config.toml
encoder_arch = "gmlp"
dataset = "read English sentences (LibriTTS-R)"
gain_aug_db = 6
encoder_norm = "layernorm"
encoder_drop_path = 0.15
encoder_subsampling = 4
encoder_layers = 12
decoder_width = 320
decoder_fused_qkv = true
lr = 0.0015
l1_shrink = 0.01
batch_size = 64
final_lr_fraction = 0.1
weight_decay = 0.0
Rows from block 2 of the audio encoder of a small encoder-decoder audio transcriber, named by matrix and row number. Rows with one number belong to one neuron. Each number is 200 + 30 x the weight over its row's rms, rounded and kept within 0 to 999. All counts start at 0.
After each neuron's rows are labels from the 100 clips, of 14976, where the neuron reaches its largest size: "strongest on" is what is common among them; "loudest band" is the band of the loudest frequency at the time of the peak. Only what is clearly more common there than usual is listed. The data: read English sentences (LibriTTS-R). In brackets: how many of the 100.
# u: gMLP up (value half) (encoder.blocks.2.mixer.u.weight, 512x256), inputs 86-171
# v: gMLP up (gate half) (encoder.blocks.2.mixer.v.weight, 512x256), inputs 86-171
# out: gMLP down (encoder.blocks.2.mixer.out.weight, 256x512, transposed), outputs 86-171

u.72,199,144,191,241,147,138,211,199,223,285,199,197,198,215,200,190,182,228,173,198,189,138,203,212,217,222,199,198,182,130,200,209,197,154,267,156,215,200,169,184,249,207,193,149,260,196,205,201,178,190,188,231,210,280,159,202,201,167,118,202,199,228,180,186,190,190,154,176,226,201,205,193,201,200,147,190,196,200,222,268,271,206,201,193,247,188
v.72,195,177,204,211,184,156,210,209,215,212,188,190,173,201,173,208,290,230,189,213,209,216,166,198,213,75,192,202,150,223,149,195,188,209,199,231,244,192,227,200,206,218,151,191,199,208,199,191,154,196,214,197,210,198,194,163,163,187,200,193,197,214,207,206,200,265,199,201,132,201,197,188,137,135,201,183,150,200,258,250,141,195,199,178,200,212
out.72,251,210,272,249,201,214,198,201,127,242,197,161,201,104,163,208,202,205,189,153,201,203,124,162,198,211,197,219,220,164,207,208,199,208,206,189,221,200,200,211,201,196,251,225,206,193,197,209,208,183,83,112,204,199,260,151,201,200,215,194,205,194,149,202,209,158,153,157,200,199,208,201,206,200,255,201,161,196,201,209,200,215,186,214,199,193
strongest on: the word "the" (94)
loudest band: 250 to 500 Hz (34)

u.389,191,208,194,222,197,177,222,211,294,235,212,163,170,258,200,196,147,223,200,200,166,222,147,198,225,153,200,199,207,235,168,203,203,217,201,163,187,202,226,188,199,228,201,202,177,196,198,211,197,220,222,226,198,198,215,198,200,198,187,189,157,195,196,199,162,200,194,207,238,205,204,176,147,227,201,225,226,212,223,205,188,190,185,105,206,191
v.389,197,212,196,232,197,178,142,177,204,237,199,201,199,204,190,205,193,77,232,201,200,181,159,210,205,181,190,212,188,184,175,205,182,197,200,200,177,233,150,188,196,340,151,200,185,158,199,236,197,286,192,240,166,198,140,179,179,191,205,199,106,239,178,184,202,188,203,252,231,162,204,152,207,161,197,180,121,237,247,258,213,205,202,195,193,185
out.389,150,195,145,201,200,166,207,217,253,197,195,166,185,229,248,179,195,201,219,192,167,160,171,183,213,136,210,179,190,201,151,203,201,190,205,202,202,201,210,207,183,198,197,196,186,219,204,204,172,255,200,268,198,262,195,168,203,196,192,126,187,232,203,203,196,243,164,266,189,212,258,185,202,197,175,207,204,193,194,334,181,218,217,179,197,153
strongest on: the word "think" (29)
loudest band: 250 to 500 Hz (40)

u.108,205,176,199,171,168,158,168,200,178,236,213,195,196,199,200,198,199,199,192,215,165,134,197,191,201,199,179,192,202,200,241,234,255,203,203,199,257,198,198,268,196,257,184,212,194,197,160,188,137,218,153,191,194,202,228,180,212,208,197,193,215,201,209,200,201,217,189,223,123,214,203,188,207,202,195,139,77,241,188,197,188,204,205,189,196,211
v.108,211,185,200,197,185,276,178,218,204,171,199,208,204,145,183,211,203,174,203,178,234,157,209,196,207,207,277,235,176,233,202,200,229,200,200,206,207,196,196,239,200,182,197,199,161,180,193,192,192,124,215,215,206,195,207,223,206,213,165,248,180,190,216,169,205,192,208,204,183,202,209,202,204,196,200,191,199,205,203,198,216,162,197,221,230,260
out.108,202,222,167,163,203,188,196,203,195,162,196,150,200,68,199,233,202,201,205,205,169,192,200,201,254,204,202,204,172,197,183,254,214,200,198,201,269,226,182,219,198,260,148,243,138,196,198,193,211,225,198,214,184,176,230,196,180,211,187,176,203,209,179,161,219,233,199,227,139,190,222,202,244,201,200,195,200,273,196,165,207,253,239,204,201,201
strongest on: the word "you" (71)
loudest band: 250 to 500 Hz (51)

u.27,177,186,323,193,199,184,152,196,218,195,194,199,201,203,143,204,194,264,211,197,244,198,155,139,207,198,198,206,198,215,188,232,197,200,220,209,203,160,214,201,254,208,207,189,200,203,204,221,220,230,204,102,194,220,200,201,211,154,193,145,213,172,249,189,193,199,99,199,213,206,197,202,197,241,207,101,192,202,192,221,200,233,86,102,204,248
v.27,277,225,201,183,214,177,227,200,146,203,200,185,258,200,218,145,200,231,196,201,235,217,191,211,178,234,157,201,128,200,226,213,175,200,150,248,256,187,231,150,202,127,207,185,213,180,227,202,199,199,185,203,195,187,200,195,243,171,168,192,148,176,199,197,207,164,199,204,193,243,197,233,195,213,200,204,197,199,90,199,160,208,170,197,226,167
out.27,189,146,161,204,224,185,205,178,201,211,199,152,234,209,256,201,157,151,187,148,237,139,241,203,227,237,225,223,200,183,196,204,211,188,232,212,222,203,193,204,208,180,224,196,204,199,202,222,212,205,272,189,180,285,172,237,191,244,197,207,203,220,199,187,191,196,200,194,217,198,217,241,216,224,197,249,259,182,179,168,233,202,167,201,194,190
strongest on: the word "to" (67)
loudest band: 4000 to 8000 Hz (40)

u.71,195,96,194,192,201,191,202,195,183,249,227,219,192,201,208,164,173,193,198,191,216,207,207,235,194,164,217,198,204,195,254,223,238,190,221,197,243,224,200,200,240,163,234,198,190,233,181,96,200,191,198,216,198,309,203,200,213,231,177,152,206,206,188,222,216,219,171,197,195,219,222,204,207,224,209,146,199,186,214,204,209,221,207,135,214,235
v.71,98,226,193,206,243,207,169,151,201,251,190,200,139,202,227,198,110,208,210,189,118,199,197,197,196,215,200,183,274,203,151,196,207,198,171,193,165,205,220,250,166,241,136,211,197,228,128,224,203,225,193,189,205,200,178,188,224,245,211,206,124,197,181,215,213,237,206,280,198,148,186,159,210,182,161,221,194,204,203,212,183,155,215,203,181,173
out.71,201,205,220,193,209,177,177,194,187,185,202,236,158,200,176,201,198,215,199,216,190,197,182,185,197,221,213,203,179,195,201,190,119,153,201,121,183,205,191,211,196,202,189,190,201,206,197,250,208,197,204,183,192,225,162,199,147,210,193,221,163,233,230,237,164,224,231,199,198,218,148,200,206,201,198,199,229,200,279,181,182,173,217,174,224,209
strongest on: the word "the" (80)
loudest band: 250 to 500 Hz (33)

u.248,166,166,200,201,88,178,194,201,159,224,230,205,152,276,239,211,158,233,84,184,156,185,215,232,164,235,200,178,201,180,231,204,229,200,205,183,196,129,235,244,214,200,160,216,201,224,200,184,182,199,206,197,209,201,199,199,203,173,194,199,207,202,208,204,222,199,189,193,227,192,192,191,197,192,195,215,186,223,189,203,213,192,201,227,197,205
v.248,196,201,172,140,206,185,257,195,196,189,203,204,228,203,214,193,196,221,185,202,221,202,203,195,214,188,176,157,181,232,201,201,190,251,198,185,190,208,197,239,200,198,206,191,177,204,207,198,204,216,220,207,157,223,205,248,186,211,203,200,214,179,173,190,197,237,202,197,206,175,215,197,196,205,118,227,115,176,203,210,267,191,201,221,258,198
out.248,95,227,196,205,199,228,260,187,117,179,217,204,202,214,194,182,191,173,195,190,208,192,205,193,186,208,206,181,188,271,248,237,219,177,183,211,167,157,192,206,196,177,186,242,221,172,200,208,178,186,248,166,190,208,206,212,276,199,198,212,205,193,201,216,207,215,181,178,298,206,191,215,207,198,151,206,94,202,189,213,167,186,266,227,204,195
strongest on: the word "said" (25)
loudest band: 500 to 1000 Hz (42)

u.136,192,212,164,203,199,184,163,186,201,231,197,179,158,159,198,195,194,194,140,196,177,240,180,194,259,207,202,154,206,219,204,275,209,210,202,210,189,96,206,202,280,212,202,158,216,241,199,187,211,189,199,191,209,182,257,200,218,190,200,200,213,203,251,218,199,188,180,195,141,251,181,124,243,197,195,150,200,193,198,195,214,198,185,173,217,268
v.136,191,190,200,176,133,232,205,178,206,186,187,192,174,210,259,198,258,236,184,222,207,158,245,208,200,170,211,196,150,160,207,205,181,264,215,208,126,200,193,203,215,214,225,155,202,196,198,196,225,184,230,197,149,203,186,199,131,206,199,224,255,217,227,115,201,246,189,150,179,176,200,214,240,200,197,210,198,200,79,180,211,230,189,193,331,201
out.136,182,238,209,220,200,194,167,200,282,131,201,201,170,196,192,211,204,144,236,220,203,210,195,221,239,204,191,206,258,212,190,239,202,186,228,187,207,132,217,159,197,202,186,199,205,188,158,202,229,197,195,206,200,200,200,217,229,201,214,199,232,201,201,188,104,199,169,203,100,241,200,183,245,205,224,186,260,172,147,207,232,210,216,243,206,203
strongest on: the word "was" (61); the word "he" (37)
loudest band: 250 to 500 Hz (35)

u.428,149,200,320,205,164,139,201,235,214,202,289,192,201,237,200,189,187,202,105,290,244,155,196,204,204,157,193,195,196,201,194,200,205,199,227,130,138,186,201,154,195,208,205,172,225,233,200,155,164,193,197,214,222,216,197,200,248,256,109,171,242,199,200,199,145,199,197,154,207,209,218,157,143,206,212,195,250,198,202,204,195,212,192,212,253,216
v.428,176,195,203,153,209,201,200,167,252,201,201,224,206,218,242,202,186,206,194,230,199,179,202,253,202,197,194,187,205,201,198,187,188,202,205,181,163,181,221,202,187,184,183,201,186,185,205,200,213,208,193,172,143,210,219,189,198,195,215,166,165,207,99,167,156,208,175,202,182,202,192,199,263,114,186,210,206,151,155,177,208,207,233,200,211,135
out.428,192,242,206,209,260,259,219,200,231,168,198,269,192,200,184,205,201,200,205,266,184,215,169,214,208,154,224,203,232,253,195,161,216,245,197,184,157,202,203,205,188,208,86,327,151,228,158,148,185,237,206,215,196,135,232,237,202,202,233,196,225,210,221,212,159,200,202,197,130,193,202,194,317,189,197,196,158,192,197,218,201,170,202,217,202,184
strongest on: voice: male (75)
loudest band: 4000 to 8000 Hz (50)

u.129,201,218,194,199,192,105,171,185,226,193,241,198,203,178,181,202,130,202,200,199,192,207,103,210,240,200,201,207,141,205,200,198,204,200,213,240,176,171,199,200,212,200,210,129,191,195,170,203,208,251,201,189,163,214,208,182,212,197,198,170,197,212,248,166,198,223,165,344,199,187,195,153,197,154,181,208,242,200,156,238,193,205,196,203,205,219
v.129,198,243,208,212,203,174,195,183,222,200,186,200,207,196,167,193,234,206,151,193,175,192,240,228,184,232,201,205,169,153,201,208,215,359,173,216,205,198,201,208,200,199,149,180,194,200,189,212,202,199,193,204,142,159,168,201,195,241,170,209,250,174,203,211,158,169,204,187,197,233,199,206,218,189,184,201,141,201,201,181,198,201,235,218,174,169
out.129,205,210,163,187,220,203,200,202,142,148,209,198,216,96,199,200,207,262,197,235,216,207,198,196,186,175,198,191,202,210,198,174,204,209,143,282,252,214,187,194,200,207,179,219,204,211,195,210,210,254,197,204,183,201,204,123,193,211,212,213,138,200,149,147,183,148,161,190,195,163,195,189,196,200,181,200,139,197,190,224,198,200,177,192,203,201
strongest on: the word "not" (34)
loudest band: 500 to 1000 Hz (28)

u.454,176,147,215,201,187,240,178,192,168,196,201,181,254,224,209,191,135,221,194,200,229,186,200,196,201,282,211,201,196,195,248,222,244,219,198,200,197,201,189,147,236,186,200,200,183,222,215,131,160,210,237,197,163,199,199,213,190,235,110,200,211,164,199,189,206,137,167,202,189,206,202,205,204,144,167,203,196,212,132,190,180,204,259,158,221,184
v.454,199,201,203,227,100,209,194,200,219,204,221,210,146,205,197,202,151,259,198,242,224,189,215,212,173,198,200,200,196,200,115,201,199,110,197,167,198,193,174,197,203,216,181,187,247,190,244,186,138,211,225,215,250,185,169,211,196,205,193,196,208,194,180,194,206,180,118,180,217,198,171,167,175,148,203,201,190,235,243,164,226,210,191,133,265,281
out.454,200,200,212,226,219,204,263,212,137,215,211,154,211,180,277,187,199,200,198,200,275,202,214,163,200,196,174,211,210,194,194,204,164,195,168,197,200,207,181,195,199,201,301,200,210,171,206,201,238,195,200,197,185,201,229,198,200,205,168,206,228,159,161,223,184,136,163,162,202,193,200,201,200,201,202,216,196,195,146,244,182,200,177,194,213,199
strongest on: the word "the" (87)
loudest band: 250 to 500 Hz (43); 500 to 1000 Hz (33)

u.405,209,200,200,212,75,253,205,186,203,208,220,204,177,200,199,215,217,223,198,173,153,229,167,201,198,194,197,196,214,180,221,212,185,207,200,207,205,74,184,198,201,186,186,198,197,267,202,203,202,239,198,199,236,202,208,199,202,203,187,207,217,195,208,163,196,187,197,162,209,195,189,196,201,224,208,69,195,199,195,219,200,202,226,205,211,199
v.405,260,226,163,199,177,221,215,207,262,204,172,240,183,190,186,217,204,204,215,184,164,237,192,209,170,127,196,197,207,180,196,320,202,218,208,134,243,155,203,149,230,169,161,210,195,201,119,194,213,197,134,310,203,190,205,206,207,205,203,237,218,213,164,219,115,164,180,188,202,239,190,204,199,236,160,156,221,200,150,215,184,180,186,246,203,198
out.405,262,206,238,202,198,198,197,204,195,187,145,120,220,126,207,223,170,201,274,222,206,247,216,206,238,172,192,199,249,200,135,199,176,211,208,204,287,222,254,179,123,190,244,294,184,225,194,211,235,191,114,235,237,185,201,177,199,215,237,214,174,211,164,167,196,175,190,200,142,206,204,202,218,208,193,208,107,193,181,199,233,202,197,216,211,202
strongest on: the word "be" (33)
loudest band: 250 to 500 Hz (36)

u.499,181,241,208,189,191,205,199,201,184,198,197,199,233,187,199,203,197,218,196,166,219,223,162,183,199,204,198,263,187,204,178,227,206,207,217,206,152,116,282,189,264,139,204,206,196,204,226,164,207,196,202,122,194,222,155,199,209,166,205,120,241,200,202,127,201,162,125,218,193,145,192,206,215,166,190,207,193,204,129,214,179,201,198,223,211,159
v.499,222,236,270,195,211,202,196,215,130,196,194,279,202,199,203,165,114,229,201,152,183,208,198,247,208,208,215,182,207,160,233,227,287,201,201,219,272,225,182,206,199,202,197,229,205,134,179,190,177,195,199,209,187,198,186,194,197,207,201,156,200,229,207,183,212,199,191,173,200,243,200,257,216,200,179,230,140,203,197,186,262,206,260,200,198,194
out.499,188,240,166,197,317,184,200,200,213,189,211,193,197,198,202,129,195,206,224,195,196,199,198,166,176,73,200,190,200,197,198,194,127,198,201,201,197,229,177,200,195,206,208,201,168,198,199,230,203,272,228,267,105,205,234,202,213,201,267,189,202,202,149,220,196,199,212,201,240,200,208,204,168,215,147,207,137,199,232,182,202,216,205,201,191,184
strongest on: the word "not" (62)
loudest band: 1000 to 2000 Hz (29)

u.280,195,222,199,191,170,218,211,199,207,245,200,197,192,209,200,208,191,203,158,183,201,172,186,206,197,161,200,150,202,191,192,200,211,134,209,200,240,199,207,183,238,226,220,201,205,196,202,169,166,205,252,240,204,213,143,186,200,234,194,195,242,227,192,198,196,187,184,199,173,197,201,213,198,142,187,206,189,220,208,204,196,189,187,123,277,217
v.280,241,202,226,192,227,228,198,170,202,206,208,223,220,213,222,251,197,184,196,196,208,199,297,220,197,157,256,139,208,197,231,200,204,222,283,197,166,204,179,191,200,204,158,234,176,195,140,211,193,188,186,211,142,211,182,205,201,198,203,226,188,245,204,218,132,204,200,165,205,215,192,243,202,134,162,213,223,144,194,182,211,194,291,200,176,150
out.280,101,198,193,192,207,214,214,170,227,168,209,214,216,227,197,212,152,200,195,217,192,203,209,199,192,246,113,171,199,202,206,201,219,245,200,202,199,207,198,208,203,240,200,227,243,201,196,206,199,278,214,232,183,202,224,299,167,167,221,193,120,212,188,178,129,206,200,199,224,165,201,205,191,212,175,218,141,186,136,162,229,173,216,199,217,168
strongest on: voice: female (86); the word "after" (25)
loudest band: 500 to 1000 Hz (39); 1000 to 2000 Hz (37)

u.48,204,200,208,197,204,243,183,214,183,257,229,195,207,202,146,191,210,160,200,198,197,179,190,198,197,136,231,222,257,199,199,213,258,209,207,182,221,198,213,217,248,212,224,201,211,179,151,149,194,88,210,172,199,181,207,209,164,209,193,196,185,201,199,212,207,201,199,163,172,237,198,215,180,167,208,206,181,177,203,202,240,213,166,175,197,215
v.48,93,213,206,155,202,212,198,188,204,184,137,193,220,157,211,218,202,207,201,205,228,160,193,229,240,196,306,161,171,258,202,201,199,250,225,249,180,204,205,269,191,192,203,202,199,171,170,190,194,197,197,221,156,205,189,211,210,198,208,216,205,206,216,144,183,192,168,133,253,152,210,204,149,203,140,251,190,202,179,236,256,221,201,274,198,170
out.48,205,198,191,200,162,228,160,182,177,247,183,193,197,202,182,161,185,200,240,200,196,199,258,227,210,196,163,221,207,218,192,207,238,159,199,264,271,211,231,137,214,207,232,273,261,202,197,175,166,241,194,176,199,184,202,200,182,202,212,147,200,202,105,194,198,207,135,128,226,203,208,322,176,151,154,196,195,200,215,219,157,208,196,222,197,173
strongest on: voice: female (82)
loudest band: 1000 to 2000 Hz (31); 500 to 1000 Hz (27)

u.176,179,219,186,137,205,167,210,104,194,200,240,194,129,209,214,198,194,184,198,204,219,197,199,200,206,221,203,194,144,267,226,194,199,198,213,203,156,171,194,192,197,205,160,192,198,220,203,214,201,181,259,251,195,207,196,234,192,196,148,202,201,234,210,201,177,251,189,217,111,199,146,211,231,196,178,205,272,206,170,195,201,197,203,200,246,190
v.176,152,240,212,210,206,157,197,207,235,205,232,187,194,199,199,199,198,266,199,197,226,139,151,193,204,120,201,194,144,207,191,190,225,208,189,182,171,202,173,199,191,190,188,201,207,229,170,167,203,200,201,252,202,178,219,178,235,206,169,203,267,192,222,149,207,193,202,229,182,190,212,209,197,154,188,220,195,199,206,187,338,188,197,200,196,231
out.176,193,195,186,200,197,205,227,178,177,195,159,200,175,187,196,189,253,233,220,236,191,209,154,206,202,201,205,188,200,207,198,184,307,185,185,202,184,206,174,205,193,133,194,217,223,244,259,211,206,148,203,205,261,193,231,206,200,192,94,212,213,137,202,217,199,177,175,155,181,152,124,196,196,192,204,199,181,181,171,196,200,208,200,210,220,201
strongest on: voice: male (73)
loudest band: 250 to 500 Hz (49)

u.305,243,192,207,134,182,201,193,198,152,211,276,186,200,168,194,199,247,200,188,198,235,191,208,205,195,198,185,200,201,202,200,208,207,148,207,196,202,206,200,248,246,200,195,196,233,209,173,139,202,188,199,224,204,190,197,196,202,194,88,209,188,200,200,185,216,238,211,205,195,174,190,205,186,207,156,188,145,187,164,182,229,135,184,212,223,221
v.305,202,242,217,148,169,186,227,198,200,203,210,222,205,178,158,209,238,229,182,211,220,202,200,233,220,236,222,184,198,196,197,202,196,214,226,215,200,187,203,282,205,221,199,212,230,172,146,174,232,243,165,192,182,269,200,256,170,193,207,193,198,258,203,187,140,257,205,139,272,202,196,208,188,198,196,211,184,165,205,177,262,228,197,200,193,199
out.305,202,200,205,175,196,191,255,187,222,199,156,159,196,214,157,122,200,202,216,135,227,233,176,264,237,189,198,201,158,197,182,190,209,206,213,288,194,168,192,209,167,175,200,194,202,130,207,167,207,187,220,191,178,224,215,205,197,175,188,162,185,190,211,200,196,213,193,178,290,199,221,224,169,135,241,204,192,194,299,203,207,210,202,218,182,221
strongest on: the word "she" (40)
loudest band: 4000 to 8000 Hz (64)

u.310,196,200,200,194,201,224,182,201,208,198,216,235,181,181,154,214,183,209,104,212,168,199,188,200,180,152,210,198,151,169,183,208,163,200,195,201,195,207,201,212,305,155,181,205,209,190,176,202,209,200,200,158,130,213,200,207,182,211,188,205,245,188,197,207,219,240,207,208,157,194,194,149,201,169,182,203,214,218,216,188,200,198,205,196,190,278
v.310,177,197,174,183,183,312,198,159,215,188,199,204,139,204,180,196,190,203,203,194,181,132,186,200,145,199,195,207,197,211,225,238,189,175,196,180,206,201,238,206,230,219,252,209,155,205,203,229,237,277,214,182,201,183,200,193,133,186,219,207,212,210,175,192,206,187,200,201,194,201,206,202,216,201,169,201,263,250,273,187,185,194,197,205,210,249
out.310,193,184,131,200,240,194,217,182,172,165,200,200,232,201,199,197,198,205,201,211,220,152,204,178,159,191,192,200,98,174,192,190,158,170,199,225,201,203,162,209,191,200,199,198,168,199,215,211,202,196,258,200,138,211,211,193,211,191,197,202,203,248,193,198,202,282,213,220,201,205,271,136,199,271,205,207,191,219,210,292,199,203,228,193,134,210
strongest on: the word "think" (38)
loudest band: 250 to 500 Hz (33)

u.111,180,115,206,229,192,225,205,199,201,254,200,198,196,201,180,205,200,198,185,241,112,194,184,208,204,178,216,199,200,205,212,254,236,187,200,191,225,210,192,203,193,218,165,203,208,215,101,202,173,163,198,222,238,251,233,210,203,210,190,214,153,200,199,236,199,195,208,189,203,245,206,200,205,200,205,193,183,192,238,244,201,256,216,137,202,203
v.111,261,212,193,198,200,216,231,105,199,196,197,288,168,201,200,150,154,155,199,194,115,182,240,197,177,257,210,198,157,229,197,201,231,126,212,144,265,201,187,194,193,206,201,224,199,151,203,195,218,185,250,196,178,253,208,231,196,237,171,195,234,189,192,185,146,198,174,200,149,291,212,200,214,231,189,205,213,206,186,226,188,200,205,200,194,180
out.111,196,202,190,204,203,197,202,196,196,202,201,199,186,185,200,220,240,200,143,220,178,176,205,255,226,197,213,246,187,214,175,197,199,160,73,212,199,213,228,216,195,192,202,195,189,181,211,211,155,199,224,133,202,224,208,204,234,250,198,207,206,156,210,201,251,193,236,208,203,218,206,220,231,226,215,205,193,211,233,128,212,177,201,199,240,192
strongest on: the word "you" (59)
loudest band: 250 to 500 Hz (39)

u.204,227,199,172,182,199,211,186,180,147,293,226,209,167,195,238,222,257,207,174,203,189,180,202,202,209,191,343,201,200,161,190,196,206,208,197,194,206,190,197,221,195,219,205,197,206,188,195,145,201,173,199,198,162,220,260,205,212,262,193,188,208,233,208,202,189,276,162,206,155,205,199,177,177,201,195,176,185,125,178,201,201,184,200,192,257,199
v.204,208,117,199,200,207,217,212,133,281,228,243,202,200,216,201,195,204,165,177,282,217,154,201,200,170,187,258,204,196,204,183,215,199,200,198,132,188,183,178,172,196,198,208,192,192,205,226,201,168,183,198,251,205,201,206,186,213,200,142,201,213,198,199,194,206,243,185,207,113,197,194,158,208,124,198,160,204,103,192,189,214,163,211,188,194,220
out.204,173,200,172,148,213,235,203,191,198,257,195,194,243,200,209,199,254,201,146,235,202,168,186,213,223,140,227,205,170,168,205,195,206,190,210,201,205,202,225,225,234,200,194,207,210,208,217,197,161,236,234,201,158,218,189,115,220,201,173,189,202,198,318,200,199,202,195,205,199,177,193,203,182,202,176,192,200,200,96,215,191,109,210,256,201,208
strongest on: the word "she" (31)
loudest band: 250 to 500 Hz (53)

u.212,190,196,190,166,176,194,217,200,208,198,198,191,203,201,229,204,226,177,191,138,218,196,159,199,234,214,219,200,194,197,173,273,252,188,190,186,250,186,204,182,206,266,204,199,259,168,163,164,217,195,190,232,199,189,193,255,100,129,178,244,204,192,261,158,201,178,201,206,200,198,214,203,181,218,108,190,133,197,198,178,253,198,166,203,197,250
v.212,158,200,139,188,194,202,230,196,150,197,177,193,233,253,252,179,239,200,213,197,203,172,226,193,204,228,221,203,178,210,206,200,231,197,199,203,274,197,179,199,189,202,170,252,183,124,204,204,201,203,223,193,174,197,221,216,191,95,212,197,216,202,194,192,207,308,204,211,224,193,212,224,198,216,187,197,197,203,203,168,196,199,203,195,197,183
out.212,197,117,146,221,196,197,199,187,131,213,201,193,204,193,217,200,163,136,199,189,198,176,207,235,125,244,200,207,102,209,203,230,202,196,162,151,191,198,214,204,110,285,200,184,225,242,198,210,208,207,202,187,206,190,213,230,209,194,155,242,183,194,199,216,202,240,299,201,202,203,203,165,155,200,204,218,172,227,117,182,157,209,249,191,215,189
strongest on: the word "yes" (35); the word "this" (25)
loudest band: 4000 to 8000 Hz (58)

u.134,180,213,208,199,199,201,166,253,219,204,290,196,134,203,124,199,208,204,198,234,195,117,168,202,211,128,226,165,200,217,205,200,197,203,201,189,205,183,216,216,218,193,193,199,187,189,201,198,146,196,194,220,167,205,202,209,258,242,86,200,301,201,192,205,190,206,199,197,191,202,189,132,203,200,195,201,220,188,199,177,201,201,245,199,203,251
v.134,231,208,258,154,169,173,205,197,201,188,207,245,187,197,253,203,211,211,123,192,186,202,200,191,206,208,199,214,177,216,209,213,199,203,214,182,241,203,185,205,202,217,183,187,204,174,199,206,219,188,199,230,131,173,174,183,163,140,171,217,155,199,210,200,115,210,200,179,186,253,203,198,201,208,196,238,148,187,157,259,201,208,202,251,192,144
out.134,166,228,177,222,243,228,236,181,251,203,206,209,198,190,158,193,217,201,213,344,226,188,159,211,206,121,193,201,200,291,164,249,204,193,167,196,233,200,200,207,193,244,172,218,159,206,182,200,200,255,215,248,213,201,201,199,216,254,209,226,200,178,167,250,207,202,235,204,196,200,190,214,212,199,196,204,178,190,156,210,182,201,183,206,186,200
strongest on: the word "no" (30)
loudest band: 250 to 500 Hz (50)

u.9,183,204,217,201,193,220,187,211,214,204,143,189,201,203,132,233,124,214,178,153,197,201,189,204,209,203,203,202,200,103,186,320,196,201,202,193,204,84,317,219,221,197,195,201,220,201,200,188,183,177,201,162,203,200,200,201,201,167,200,200,154,188,248,225,200,198,200,192,201,205,202,225,200,104,203,196,171,230,207,235,191,196,213,233,197,195
v.9,220,225,175,137,234,255,262,193,192,248,181,199,179,201,215,198,193,198,111,204,200,215,200,176,180,191,176,90,227,202,252,199,199,200,199,189,208,158,216,185,196,179,184,203,199,183,198,200,199,207,206,239,180,188,203,239,206,196,207,207,183,195,276,205,199,205,168,215,117,167,181,224,176,205,202,235,228,163,180,164,193,184,244,200,184,194
out.9,155,203,208,257,199,206,211,176,202,159,199,202,207,186,123,240,142,201,199,124,173,199,200,204,203,197,211,229,149,202,229,198,214,209,182,240,232,192,201,199,201,158,201,204,181,169,216,204,183,224,233,275,168,184,238,239,197,178,200,204,140,189,170,175,244,178,201,143,236,192,194,252,198,197,185,207,134,210,188,199,200,198,213,244,212,187
strongest on: the word "it" (36)
loudest band: 250 to 500 Hz (44)

u.276,202,139,201,241,202,201,194,213,202,201,213,186,214,195,174,218,193,200,188,235,199,207,215,203,223,198,203,159,235,209,207,226,193,134,203,138,191,199,203,155,198,168,202,209,199,224,129,189,203,157,182,201,206,201,224,195,200,213,200,202,200,246,235,245,194,163,200,141,173,201,144,186,210,184,199,162,208,141,196,191,213,195,200,194,228,211
v.276,204,190,201,178,198,200,202,171,249,236,208,203,266,199,213,225,193,196,154,203,198,168,214,171,213,218,207,147,248,177,197,290,204,205,234,138,203,198,165,193,214,236,200,210,264,145,192,184,170,193,138,243,149,189,192,239,215,162,194,158,202,208,219,263,197,263,193,200,197,199,191,219,224,183,151,193,219,199,260,215,226,176,201,207,129,199
out.276,199,197,253,210,195,183,249,221,134,204,194,224,204,205,202,174,203,239,174,198,225,192,198,199,201,209,225,202,244,199,221,199,197,184,202,241,215,205,200,172,195,192,196,199,236,204,195,184,196,171,216,190,235,317,223,187,250,195,178,200,199,202,199,223,199,181,155,175,204,226,198,300,223,185,206,212,191,130,199,197,225,128,196,208,200,205
strongest on: the word "was" (39)
loudest band: 250 to 500 Hz (39)